config = dict(
    image_size=32,
    fusion='prefix',
    fusion_encoder_mlp_ratio=4,
    fusion_encoder_fused_qkv=False,
    fusion_encoder_connector='mlp',
    max_precond_dim=512,
    adamw_lr_other_params=0.0014,
)
Rows from block 4 of the fusion encoder, named by matrix and row number. Rows with one number belong to one neuron. Each number is 500 + 25 x the weight over its row's rms, rounded and kept within 0 to 999. All counts start at 0. Numbers have three digits each. After the name is the row's rms in percent of the matrix's.
# fc1: MLP up (fusion_encoder.blocks.4.mlp.fc1.weight, 768x192), inputs 96-191
# fc2: MLP down (fusion_encoder.blocks.4.mlp.fc2.weight, 192x768, transposed), outputs 96-191
fc1.470 088:507509534534517502468522526441512484452496455471523496492509493525460468508526482478510536522513505473501535517536478498510444483494519506485500444462554505484536535470505483477472493508507480531495515489497462499513510498537485497515494479485539511508476549484497487501501460477539463460
fc2.470 101:506518474464484472510482511547505511528504545506460544475480525474517543509495487546507487482517494520516464481459505497474532504500427510489500524517445506535476520534520499492518516502491523492531508535456519517485476494463522498496492482490476511489511449514515536512495550463478520532
fc1.471 097:465490516518451520441494503488486477486482527519524492567525449458482525561551494519545491504487503449517463505499507440527496507495483483510463496524462534502514504523518454490514483513503476465476450508485502559537530494471488545477543462481476514469524514539509484526504503473520504462
fc2.471 083:505513474534514497535484463508473511491495489468503497541486531516528486482509464481456480533495462512562533506514515490486516478543482428462430498484483470504511501526475505500474524505514480498511506547535508478500524480495522518535496485485482488459505492538508486476470491422500501517
fc1.472 094:522460509497484479532454510430506510500489497519491540470544521510458480459471495463497537496497475447503501480503502499539517517502498543475552498525469531499524504509508436516490520548513488517480487523513510506468481495525520485474482505471499466488477464504535530491511470474501498512
fc2.472 100:478499486501502493491496494502464512491512507489487480542475468526504498567501518503502450490491457492553469513522484480480512530494473474519512486519494463472510521513476527462516483495475511531510537526480502502517512529498506528522533503472478550480491536513502512539479493554492472507
fc1.473 085:474470487510486453528499480463501452498560492548458536477489525485491494503486492521496502492500519489488471492502500505520465477530516498472514513508500497496515498449530475495520514523554532452471515515475482471451428514499495509527511489486513470502523493483493533503510443526496464509
fc2.473 092:531504496529523560482516520533544538483482493488530447516483521473491519438497485479504465554488505508483522531450484532516518512474476500490488481495503497472466514511495496530495468492492464498537469522529482521536530468519522496489516485471492556469475484506544517505475545488480542504
fc1.474 100:453519527489461488483479502513468475535549482537464522493515553544488485503497502473533467487498470508497514488533492480517501459507508513476525541497453451470477505523470450495519480453522490477553492483488436485483508530509515497467517487468535491495524478481480476515474490499495519530
fc2.474 109:532449469524498497521545494470513495480467501474546460540494478466526492510507522485489469512502544472477486521429515506521512548510498463521508447511528495472524467484531513470482492522490537492478494537514500529510497504498477527551493527493498497519485518496523531498500524526486504524
fc1.475 131:549460510481475512510458476407506491502507476506496520525542505535482448530493519506520530497485484458527508511502481485549496533487491553502536523529452507487555505504491431464518517556481501507506510518516479544493466484539521496456519456455485480478486499536503506524517488495488487520
fc2.475 107:482536459505509516499534535498481515504520520492502529467455492526439528499494538464489474517507447511540487508542494470444476461477484526478507525486535501491450496475484484474499462540479488527518544521445490491471475514491505524477539498511496515508465482486484525491461517509476493523
fc1.476 090:494467488471503475542469512502499514470497496505501528444530512494489495462472475477500555494487495483476509507509520530507511489524515512468532537514500529506502499491541469517482517535535515523480483538472521469456502486493526488501471526471488459513486459509546547489525440494493495516
fc2.476 110:475494483536489506469503484481484518513508511512500469575491498512510491550503516491499436493497470453542462481492468469519511534486487458516515453509498463488529513512461515474514483483487499516501518506519501515531507521515496531518509489478515530455487529492515485536482508578498496502
fc1.477 094:477530529483509478527495479477469462449509479457473509562512457514536502497516491546553525502466450463550531489474520515517516528506517481470525533517494483500548477508501531458505496523521505516508502494496504555504475490484516523469524473513512506489496536510495480515483551490455540530
fc2.477 112:539472471490488524467533518471502529529512503528564506473477540473466500484505512496494491520487547544473494500525492470506494491522532549526472497461519532473461513491496439525511511481494495508527474490492487468483492500524518473516489500504467509498520506525515517474529485511520485496
fc1.478 126:470512505481516513491497509566505504510531536497512486494493503457479534468509512518492466506540524534495498499470513521472514458509496453507496482493545466494503472482510582539467461431482504503505521478471536527535513547444474514557493571526537522509530495496500487466511527520538515458
fc2.478 096:474510511505510486492529480497524502496484484478474474554501499527510516530494474527513485495461512496517527500507487498495496536534461446478447494481482505497496506519480539526497549489492478479485510510498523451470530488472494487533485486453432522499513520544531466546498493464494476511
fc1.479 098:466454526528525497523509484491481504495510434472485525537482500521538467509497468489518525509474458503502495490525475474511493490526433484483584534504503492488553468498527528470529499507493490487527521476476518488484494511498478516530505498502516464487472501490506500552473495462514481521
fc2.479 121:526540524457468490467497538487506516508481550513537495475472495464432550497515525529476493503526491514474493566459489528482486493513546515499436470484514510475458498500486475510478496512519512490502464538511498512485469494480562493488541473513456544517507481529501525447514496501464492485
fc1.480 084:539442470472486544496481520501467521571494525504495522488508460493572485511504494501529509491454510510479494481502485549522518554509498522448481511498465488485494497457487512559521490500487534496485518493435541554490508511485509512507509510452454468506477514542507491522466512463540483503
fc2.480 116:513569536506515497496511480518503497436512489499530489488472513510457522477505520510454501530532466497522498532517479467474498446508511497540504463497540546516498518532530486469478503507504482524500479502538482461515483502495508511502530512519538539505500506510493505479530460501458511506
fc1.481 115:465512491494413523457498535473491469498459486507479485521519484527479502517520482550479506522505500509516488492462543475541470491491529489531469475525492541502501475519476513478491518493541526476441493462509463486520507473521502531475505478485475497468511514504514510496509480464458524516
fc2.481 076:518511490521514481515471459512479511504505481472505493552487507510534487482509462489473478525477472505538536500517504486477507496536485422458428499475490473502505498522473496500480513518522468480513501548510524468505519490481509526542506476472489488463498502537509482493476483413506491500
fc1.482 115:517484513463474528501454512413496488510499502499492517529533478526455458560495520509516520512498461457523517478481486516508503515508479564506519528501487499497535508527480429474509520569478521505513533516516481523511451460544512508435535479482499491505473498524498492517505504485477490522
fc2.482 093:494520473502511508492510499530500518486481540499526516431455508490493541499498485466501511502507495531526503538522491447479472486465434479450513521509495521486495502490508510502500476519481483562501499492455474532461547540499480524510516473476465497488498515525486547493478490441487507500
fc1.483 099:523495508512418501493511509446476512516458519522497486519519451516488502572498500576521523545513513487526499519481501462540503508486522500511476489519459557490489504490491477493508494510502534479439492491493471488533516472487467552427527477476484498463489510519504522503492498470456487495
fc2.483 078:494507475521508502516472473509477511492492476467491507547490526520519485476504462477476486526480450503563532505510513484483496483528483421465431492486491471504508495521457511498480529502513461468507497539523509464496520484493511512535501481482478496474514496549515481492471489419489496511
fc1.484 097:500463502533479500507515515541522447520490502532484502480503503520545505478491496500512528496543540483531495477471493471476500491504534504511433552528490498491494492533533490511497461462499480508529491476465472527503475531505500530444457527513474503501499516459464507540537521518484499501
fc2.484 108:507538492498489478477508532456507531503519492485544491524501472484483516516534489507468457494464476486453514504529530493476495476485509457474530454487532490506504485476500522463509505483521521484503511530529513462474567463483482461539536479493506467532497476500527503501498503504544495487
fc1.485 087:513515498471509508422491502487500509528510458488507517509484450522483484582514543543506473503476478462546490502470498487497484496473460534536507520516507472505510486506464459525479486520454523516487515502495505561519487496526498522489539460516517526490502515524474477483514527488497523521
fc2.485 077:495480487531484549571512512475501512501500507508561521486493520408488523459500432495514567544508513514469553468495497502497506478511496473475492511474503519533486492512508537488535524505524484474518482501512468452461480469476500499462486495525488451520504510487516504524491506481461533521
fc1.486 127:543474530478471507503455497424498497487500490504491520505535482529466476548497509486506522503501487445530531496496482511528527528498479567509548512510463519506533500529471428488518504570472501506508530508513478544508449474539515491431523470481484479483474500534511487508500503482489494521
fc2.486 092:475509443490529490491507498484494499528513543478538532429445486510494512506493508486511495485485462522528477524530522461495465469486448486437496498516499497467467497494507514463499510509482495565512499503457484511413539522495486521520517484480502511498514524533485525520475494469477476501
fc1.487 083:488547506485506501458496506459522531436509486504505464514506489526518481517516491536529482509484465507536501530497472528502464483559540496534480495469523478496499509503508443490501499488474539505537471543485526507469502510523539506466564511501509463502515487509488492545438530521527544545
fc2.487 091:536473485495508507549501505507472446548522529482526555523523533480499538487515522481484499463515521470497512445480493487507537503467493491490491494532472504485499470492509510494495523513502480487527505475502449508509529472489449480534457504500477541495450505524449462466534475484459464484
fc1.488 082:552505526505518553444470509481485508484461504499518474501500462486481476551532517530560499501493474505495468500524515524481523494533474493540503530526477483512531504534478481546520474514469486501503511504470509563508487531499495506466500508490481503501482506514513503491526514471526529511
fc2.488 103:464510476519495477544494500515522490518528506479556549501490496500558503488505466484445538520505493494542527474478490483538500478465540487488509517495516498498478502498518516467481542523519540470514506483548495460477530464518482511507485501518531491502526511522469456534491498553483506507
fc1.489 092:450525481470506519446526484525515474514539538501559501514447474467485557504526531544513497517537499516478481497500506508457503479470474463501514512485530453497494471495529552527459480452496528492506516473467498489547524531466457522537526551528526518490547503474490481493520513506528515485
fc2.489 072:482520494498499492494513491497489504484479479484485489492508495495531513512510457507497482498455494508529548495496481485498510516530452428515440465464497501504506512517446546496488531531485455506485493517518511456463542476492494501513472465487425516507510507532530467529472493460472481532
fc1.490 087:530535484501523543518506530508497487470514480467545507503523464514445478518473509520516501524472518469531503495449503552498493502507506503523503521487486524440540480495482471493487467549491539516496527500518528561493496504516509515488525542454514490507485494539475507529514505504523461523
fc2.490 091:479501521483499455476506477482491523520517507526483535489483529501563524505526502473484504472516438509479488480559473458465468466487483520456522522500532467547491505529528532491513536457498495471500518499491489462467504477500471495487484450532450483502488485487496473508457473486433528515
fc1.491 091:510507497515489472475493503481530477529530477551495473492499489548492476537471552506535517458500479508512476512480504554485509464467488509494521535493475426502503509536491441512502500506510522466509501494494483538503479487527522505473551466500490471481500448519471499495525487530485501501
fc2.491 096:498510461471504534508534540494473496482495465429523533511523524463477515501502498479498466532496510437474523503486477453527491510538486526503490483503519520473515491498523482478536476506471524509504511530494481498485502503514464483521469498479487483525468557476531550504443529476474487534
fc1.492 080:440521511513470492503467472492453481505479527492473480511478493519539507523541502552496494548474452506502500540478520514505513508486469445520505512550505507529499486526480524512520507502511517488512528523525486496495486499453498511501516519495555469432539491485469463471487500486476586533
fc2.492 098:537464496481533513495543530487538522546498495505546512529490497477445518488509514509530534483506545509478515466523467499504495499519563527515474515453521486461476475473485474488500505487481481500531461479515492514499464497529526499497474466545474516549478518532545514489521499522499450479
fc1.493 079:500516518496504486541467521482498476517502503505532474491504497424490541493501476505476492523519542451473492539532501523474485536508467492514510521485541514504502434468514582513491530523479479490459453499490518487492529479458478472565473495512499515516523518478520520463464482485511522495
fc2.493 104:509490505531535495513537493551513522505527496520449526474479503552499483436525480527477510510501470571519510514488513532513529461513529519496469505496506520499482574482513478493492513481526473489537521481529499491506478529519508509472507483500503541442495479531510480512543501504466483459
fc1.494 098:510514488484535509487424525531515506546493518504500511515526499507535513477536520466512474496484495511508565476474510508510488507488504514509511515475486490511495509507525495531487485513517456434516489506461483479514506498484503480494469455466482536527527486494473500495502497526500497512
fc2.494 121:491482509484486500522558459491495518453513492498500491486494518508497452540447514518466495513516499493549426520537490485510498522501504450504508466503523503506547483495501481480475509518489524517453524487527524492496475512492507538497527555526534476506507515497547476523489490472466515528
fc1.495 097:479510479505524516488478526461497475527492543518523506500513514492464502563469512526530529496563537487497555506511505491474530497487519495541523540461471477498497494488488502544538510507511486468505464477487482483494526484507488479483466461510516491500537506456477525494455500538492521443
fc2.495 112:494500516530475485486538486554511524433497459493450520489508500510538474439518498465463498486478485500508474493484512505556497460478511505500472523502508552523491516500523515484456508491493524552501559496478506480520532505529487521508513498524482509488483496512536498498514515476528481538
fc1.496 103:487518495481481543425444531442492510507538509506496507512494450517480482564517535552504474498502500482524496489497493489531495503466476518511498524513491489523524512505486479477491496528483522489502539476519470498519466474546511535443520453492511487496519513506477469503499495482467487525
fc2.496 100:529482487497498512549501447495491477504451507496544526458491500454522491517495426469493493539525500510494555524478521503490511512508456481448520514484476470498497495512480479506500500518496506515476476527483499522504532493475485503511516492497476494493523502478479510486491472412525528472
fc1.497 090:514493474497496533485460506511475468499512483494497515560524488492467501511530530524540484507478471450560503514484486499520505553494474503517449539491490493516519458552477496496487486467481515491519507457521493555500482494543502492480528476490501519471522500537455490483493544499492516509
fc2.497 092:499512542493471514508536496464533546535488499513541502445462495467533522535488455493488532506501528550463541489507521502462481441491512508465537494484547527486472518490501485513548504544482477511487475522510488476491507471462493499485489492526463465522514498512534504526534489445475524511
fc1.498 133:537470519491478498510448484417493494489507474507493514502529522534481453516481511496515540491485470445538502507508482508538500531487480548495559523507455508488538509503500411474516539571490507506517496509514493528481466490552538499466515470443489478481478498540507517502512474477503481513
fc2.498 127:486507457527496500478535509480496505531503512506518507550480465504471498523504549498524455493492487475542471500498455454496471497481499485515498473533503476492511485503488506493519457511468491526480541543453460502469485507481461489508499494494510516512466512494488521549481514596465511524
fc1.499 080:503466506477504504522454522466519521508503494514526498437516495526464492460451496459513530505488504469486496509483518484542496488494486550467526509525475520526515483496495447527518545537471516506507554550482509490478459498522522512490504526477485501480488491527517521477511470471490499552
fc2.499 091:488533490500477496497500466517471512509506518507478515529487516485504506536522500485479430487477467519530468516515445470482514493487468441515522486506495480460505557524498524489471460509504497528467469481520479530501532503503491525512524464485511517494508520525492505537469501543491492475
fc1.500 101:492454513493514456512448488566473535499516442494512489543480479477510495453525489453509460497447470489508446466509503494499494519507495497488500494515499512492499513476497524490477532530482524500482538529485517515509504463503495517516525468478503479521498481523451476495513518448502519486
fc2.500 122:511563502475492550505501487436511493518481532512497489467489528508462517547453470538489531536554511545495494538513461526482508473526480488488505500483506470508474483528495460512523464507520471471502444500537478498479446542489536491493468516526501480492513516509560502462492488502479507492
fc1.501 088:509514525502512487537491525543491487531519500529506511490509444493483486467474489461514529484475535497466451440508524465517484506500472502472530491496505524474534467517528490526482519538477490479513527478441472499481443558550494490484495464512498502526486492521501535472512449456517464524
fc2.501 107:481482482493487467479507445501500545500521507478497498499484535487545487534523464525487443500461479493544526581475478531502504516512475466517550482505482469506493541515485537469514477473518536510480484515544490498490548448469506503516519531487527494480508514504509498549498503547489532474