Weights of a small model that answers yes/no questions on an image's attributes.
Data: trained on photos with spoken descriptions (Open Images, Localized Narratives), 101725 training examples.
Rows from block 2 of the image encoder of a small model that answers yes/no questions on an image's attributes, named by matrix and row number. Rows with one number belong to one neuron. Each number is 200 + 30 x the weight over its row's rms, rounded and kept within 0 to 999. All counts start at 0.
After each neuron's rows are labels from the 100 images, of 14848, where the neuron reaches its highest value: "responds to" is what is common among them. Only what is clearly more common there than usual is listed. The data: photos with spoken descriptions (Open Images, Localized Narratives).
# fc1: MLP up (encoder.blocks.2.mlp.fc1.weight, 1536x384), inputs 192-383
# fc2: MLP down (encoder.blocks.2.mlp.fc2.weight, 384x1536, transposed), outputs 192-383

fc1.418,195,230,231,198,198,220,188,188,186,229,168,220,166,176,221,234,215,228,180,175,191,245,190,235,195,179,194,161,213,197,202,108,187,192,223,237,244,148,164,173,197,169,152,220,231,226,204,264,269,167,191,237,189,244,162,190,259,156,200,178,225,220,190,225,169,169,201,181,215,175,204,186,222,217,187,184,231,234,229,181,258,189,196,227,163,205,235,162,145,201,206,223,172,214,231,197,175,237,182,175,209,143,236,173,191,225,206,189,210,220,163,179,198,199,209,247,118,256,199,220,194,212,209,217,196,175,217,227,232,219,213,207,182,201,231,208,206,248,178,196,209,180,228,181,118,158,201,187,293,139,172,285,264,241,176,172,230,214,212,190,230,227,223,192,193,200,243,182,254,206,202,180,195,222,209,169,187,223,200,213,207,161,168,188,198,222,178,127,165,203,241,198
fc2.418,184,232,218,187,192,236,213,230,232,215,244,206,206,217,206,218,200,218,190,216,181,217,214,174,213,234,199,178,244,148,191,234,190,217,192,177,162,202,166,227,172,167,243,216,191,220,181,122,209,208,181,186,175,213,179,209,214,235,179,220,271,198,201,177,229,243,161,194,228,202,218,181,171,177,194,198,196,200,191,243,220,243,228,189,185,165,192,217,236,163,247,215,212,210,252,169,180,176,259,264,249,204,177,196,210,179,229,152,210,166,186,201,172,188,205,265,195,167,152,203,138,217,210,150,246,182,166,206,215,165,184,211,203,169,275,165,190,162,189,237,232,175,173,209,190,179,276,226,163,181,213,240,236,178,149,213,167,194,222,178,183,161,262,191,227,192,234,236,236,214,215,205,249,192,197,197,172,196,197,156,283,201,225,220,243,256,109,169,166,246,216,188
responds to: text has "wall"; text has "table"; text has "sitting"

fc1.270,221,193,288,218,246,172,204,227,307,240,264,150,161,131,245,178,217,161,166,200,193,195,261,218,196,204,165,217,234,235,232,192,176,219,168,203,177,161,188,207,202,179,203,207,217,202,230,169,214,182,238,179,186,185,244,173,250,152,232,174,201,211,270,210,179,156,187,212,218,216,236,191,177,191,190,232,219,201,196,174,177,195,126,217,241,214,222,189,211,177,192,196,144,221,212,158,143,137,222,206,264,225,205,192,199,216,179,210,148,209,196,174,172,177,229,175,211,219,204,242,181,199,209,163,216,280,185,155,216,180,212,187,237,188,216,192,238,163,219,190,176,204,215,224,171,170,177,187,203,196,182,249,226,143,249,207,179,232,248,127,210,217,232,190,207,217,199,159,200,217,205,266,185,206,169,187,158,187,219,203,229,242,188,174,208,217,208,204,217,180,249,159
fc2.270,174,191,152,192,178,195,226,158,200,212,200,164,200,155,209,238,177,163,157,231,202,253,226,148,228,210,205,227,219,241,197,143,207,212,192,208,222,188,216,211,154,163,183,177,233,255,196,172,191,190,185,177,263,197,169,194,222,265,273,250,196,224,258,222,266,214,156,174,233,231,169,199,229,241,210,182,214,206,201,207,154,157,171,190,204,228,261,200,209,161,181,250,220,200,198,184,123,181,182,176,215,289,198,182,165,198,194,213,217,169,218,248,237,221,152,183,190,195,167,142,163,243,184,196,248,237,198,190,196,189,170,224,233,206,264,199,203,201,221,230,153,186,170,224,175,246,167,258,238,206,210,186,180,185,198,197,178,191,168,167,187,214,257,236,185,170,197,151,180,146,222,227,258,207,186,216,213,220,201,176,209,201,218,231,243,188,244,152,184,186,227,161
responds to: text has "wall"; text has "table"

fc1.538,189,234,210,183,229,184,212,211,235,166,190,175,161,219,201,219,184,208,197,271,204,242,199,227,212,210,236,267,180,180,221,225,141,221,231,189,275,191,167,220,189,179,185,219,238,228,191,211,207,174,165,214,212,224,183,192,133,169,199,202,201,212,174,179,196,187,235,183,222,208,176,231,234,204,289,235,234,191,200,183,198,161,171,191,256,178,149,220,230,182,208,224,192,229,228,220,198,177,205,235,193,188,174,223,146,210,216,157,175,262,211,162,182,245,183,250,210,195,268,217,234,195,205,230,153,193,224,221,185,204,168,172,181,250,214,173,203,196,191,208,177,165,245,140,194,214,253,211,223,201,213,203,244,181,246,197,218,133,252,257,251,181,159,132,218,232,231,199,171,202,175,215,206,209,217,197,250,227,173,220,153,226,207,151,224,240,192,237,193,174,238,222
fc2.538,190,194,144,196,181,223,197,179,248,220,215,246,220,204,186,174,234,219,204,224,162,180,213,152,183,220,198,210,201,205,211,256,166,162,197,197,184,180,248,203,201,172,229,143,152,202,207,187,178,153,251,188,202,167,246,181,146,185,195,252,197,216,188,184,213,175,240,220,248,212,197,212,197,212,197,257,203,235,144,259,225,181,201,176,200,202,181,265,264,235,170,161,192,224,206,239,159,178,223,199,247,217,189,210,226,209,217,185,212,201,263,261,186,223,218,189,215,203,182,250,230,160,153,201,191,159,170,122,214,182,235,171,241,217,205,201,202,205,172,111,188,140,118,254,169,221,202,220,221,235,249,186,220,171,189,218,175,222,252,165,177,205,179,178,242,156,232,197,180,192,172,242,198,152,183,139,191,152,193,192,231,266,198,245,143,169,169,223,170,151,214,150
responds to: text has "holding"

fc1.426,136,243,216,178,211,237,218,207,203,128,160,192,162,248,205,192,196,188,220,208,237,232,228,207,214,211,253,291,200,189,175,228,160,196,211,174,285,212,176,191,204,167,208,204,184,210,213,194,200,209,177,184,184,223,200,220,136,169,205,216,204,210,184,153,196,181,245,185,192,217,202,223,212,152,297,209,242,187,205,204,211,204,205,167,303,171,161,237,203,189,217,254,204,214,237,237,217,187,240,212,176,195,179,245,158,224,248,184,171,255,187,215,181,245,180,210,222,190,243,202,241,171,203,239,162,174,208,202,192,165,157,174,174,244,189,194,245,184,195,176,171,145,247,147,210,171,267,237,222,216,186,199,248,163,258,219,183,126,245,228,252,183,197,121,188,249,220,194,185,205,203,196,230,233,246,238,230,198,180,243,184,257,212,109,235,228,159,242,205,177,208,245
fc2.426,174,219,175,198,193,206,199,207,219,223,216,231,203,206,182,190,220,213,214,233,155,198,199,159,162,173,173,204,211,207,230,228,175,145,175,168,211,168,253,189,245,162,226,146,180,213,222,220,193,183,263,221,198,191,234,181,150,196,199,231,131,198,115,194,208,151,264,225,230,221,178,196,221,203,211,247,177,240,153,265,238,195,206,195,212,210,182,232,238,230,164,192,188,204,210,206,170,197,204,174,243,190,199,206,198,218,202,224,201,169,270,272,180,190,180,185,222,187,134,268,229,182,186,190,217,166,211,150,240,194,266,192,217,238,191,184,184,194,146,170,213,179,148,247,180,207,208,220,272,191,243,166,227,187,219,185,175,214,244,200,188,254,211,167,232,146,230,192,198,161,217,208,164,158,159,144,209,161,172,179,242,273,213,258,162,191,175,223,154,153,159,152
responds to: text has "holding"; text has "man"; text has "woman"

fc1.266,229,142,205,228,184,202,226,214,231,218,193,173,179,157,195,204,159,179,236,192,108,150,172,241,175,141,257,213,189,218,177,225,231,218,147,152,248,215,207,230,197,169,234,143,177,191,235,219,272,214,260,146,229,277,266,202,195,221,222,174,208,176,231,206,162,190,175,188,231,108,246,205,157,174,187,175,244,192,189,172,175,174,166,255,183,223,183,173,192,207,225,149,190,186,176,151,200,234,230,213,196,173,204,161,242,226,204,191,191,184,189,195,209,190,285,206,223,156,219,190,166,176,177,203,211,242,208,223,146,214,237,202,159,178,164,230,203,195,169,226,231,268,160,178,224,212,219,212,169,197,215,192,168,221,203,190,203,186,175,221,153,156,229,218,190,158,191,214,209,183,204,165,211,240,186,141,225,170,202,140,196,230,207,232,219,201,161,194,191,193,193,174
fc2.266,202,213,178,169,175,256,221,212,184,240,166,190,182,214,253,166,166,195,218,276,198,164,181,210,168,220,227,186,244,208,227,196,229,245,232,202,197,136,208,188,202,224,189,200,202,204,254,219,230,152,145,167,147,231,156,164,198,245,290,199,191,236,150,137,205,236,190,192,215,127,119,133,219,244,189,214,213,236,167,223,203,213,231,195,246,222,174,196,222,178,170,173,202,227,178,206,164,216,184,245,190,207,189,158,200,188,250,188,176,255,186,164,158,250,207,153,239,207,176,161,205,173,182,226,241,198,208,195,187,240,187,214,204,184,141,216,205,200,210,236,219,135,180,231,213,218,191,227,216,174,232,187,203,186,216,231,169,212,232,207,229,142,186,193,216,192,223,216,200,171,217,228,187,220,200,211,179,208,175,235,145,186,275,231,192,245,162,211,221,143,244,155
responds to: text has "holding"; text has "person"; text has "wearing"

fc1.639,177,226,185,198,189,180,236,214,227,211,167,170,156,206,229,177,249,206,249,216,215,238,201,201,180,222,220,240,194,183,171,161,198,199,179,278,226,196,183,193,226,202,282,211,214,155,235,177,248,223,163,190,211,253,168,225,152,195,210,228,197,219,153,204,185,169,217,218,180,242,123,212,196,215,231,176,219,178,135,155,190,248,251,127,221,223,178,208,210,193,177,244,210,222,180,205,202,124,243,216,152,183,167,211,139,216,209,218,223,225,213,202,235,234,192,205,212,195,233,199,210,195,198,250,172,178,237,162,227,232,221,225,184,251,181,156,229,211,174,194,185,206,221,204,201,181,177,164,208,213,220,215,177,213,246,211,173,134,204,217,242,206,237,184,202,262,223,218,233,170,224,147,260,211,243,214,180,171,158,221,197,256,219,152,173,231,254,186,209,195,226,157
fc2.639,222,231,248,233,220,185,184,221,203,208,239,176,221,210,198,151,230,228,157,183,153,212,184,207,181,203,223,232,223,242,255,201,114,187,164,173,142,192,227,199,162,208,229,188,187,204,190,182,160,162,257,226,247,208,232,191,197,181,269,195,148,194,114,220,189,208,247,237,224,224,191,204,171,204,239,216,217,213,238,216,177,167,210,220,198,187,200,215,257,237,191,251,184,234,178,178,177,153,179,174,198,198,212,245,190,181,192,240,208,202,174,286,204,183,157,212,213,211,189,188,194,207,186,200,227,192,191,191,276,219,246,140,232,248,191,184,191,224,215,172,237,183,213,234,173,219,208,196,251,196,273,233,169,192,172,180,154,184,197,179,220,214,181,154,197,169,204,172,168,184,179,173,179,176,164,192,169,140,210,244,237,254,182,226,210,142,155,222,212,194,187,208
responds to: text has "wall"

fc1.415,230,185,169,212,247,189,212,183,201,176,165,182,190,217,205,172,211,191,269,178,186,171,185,207,231,147,171,186,214,171,200,238,156,231,221,178,212,195,223,173,167,210,237,153,243,167,122,200,261,186,191,158,207,263,222,193,172,196,240,207,181,192,172,221,152,164,181,163,223,212,182,203,224,248,234,238,205,158,213,228,148,224,145,223,187,192,178,162,173,149,257,212,241,265,207,139,212,190,227,204,228,224,209,175,153,213,151,192,179,244,202,189,206,187,213,184,167,178,169,224,217,171,212,159,254,184,213,175,199,242,265,232,195,164,232,166,213,172,195,246,275,255,175,226,244,188,217,198,229,206,230,223,163,193,209,134,257,215,163,215,224,133,217,170,194,222,158,198,219,167,144,207,230,240,201,205,233,182,190,148,198,203,218,192,164,154,170,210,203,218,184,249
fc2.415,225,137,187,182,185,155,162,198,144,198,160,171,238,213,185,201,165,186,265,215,260,185,177,187,181,191,242,161,166,167,164,157,220,178,152,220,210,189,181,224,256,222,184,167,195,170,227,191,176,217,232,172,273,151,151,242,247,186,252,165,207,182,232,238,184,200,190,90,173,183,183,225,153,195,184,214,212,147,198,212,203,171,196,218,203,187,204,179,180,212,195,161,211,167,190,218,190,224,170,159,173,222,179,214,192,177,230,161,197,244,147,197,242,197,209,244,193,191,184,140,217,201,177,211,140,154,190,167,219,193,231,205,169,249,208,169,167,211,191,207,180,184,209,180,200,132,171,194,200,242,170,216,180,241,236,210,233,263,222,170,258,177,191,157,203,228,203,132,178,198,171,174,193,179,200,208,170,210,223,180,162,126,201,219,214,153,234,191,188,198,209,187
responds to: text has "holding"; text has "man"; text has "wearing"

fc1.127,216,168,186,208,207,197,192,183,185,222,221,261,190,179,233,188,205,187,184,171,159,194,181,197,202,228,223,193,226,195,178,225,230,160,201,228,167,199,224,194,200,189,193,155,166,163,177,205,184,181,211,219,149,205,239,196,227,223,196,222,225,226,216,214,190,204,172,232,147,184,236,166,172,200,189,153,212,199,155,167,155,127,194,209,271,199,292,216,171,170,211,214,228,194,214,127,172,201,182,208,245,170,266,188,222,167,193,241,218,204,160,178,255,253,264,214,232,189,247,284,211,189,201,204,217,190,196,218,225,186,163,167,230,193,202,180,250,203,165,178,198,210,164,214,173,137,137,173,230,174,182,201,176,203,197,190,248,252,219,178,159,236,137,250,218,147,152,223,245,250,251,203,201,195,233,196,183,171,241,179,203,183,224,167,210,199,191,207,185,202,185,212
fc2.127,208,230,152,204,205,164,166,161,220,244,243,182,230,195,188,209,167,198,161,190,193,166,165,148,256,182,173,225,226,283,197,171,224,248,204,257,192,204,188,170,219,215,220,187,230,130,180,141,126,198,264,112,181,209,173,193,197,177,176,240,195,219,155,220,232,215,248,185,227,219,214,202,192,201,211,213,200,220,159,197,199,150,236,148,225,214,200,241,211,191,246,231,190,201,180,231,211,249,221,186,210,192,266,249,233,212,218,212,189,205,234,166,198,161,210,193,241,194,175,197,182,193,213,237,210,225,211,231,212,178,181,198,186,199,253,183,189,216,190,175,164,216,192,195,188,152,163,206,240,184,204,229,160,206,255,229,198,141,241,189,191,218,186,176,175,144,198,221,195,184,207,165,214,209,157,203,141,161,179,239,219,190,162,194,166,238,213,146,222,180,204,166
responds to: text has "wall"; text has "table"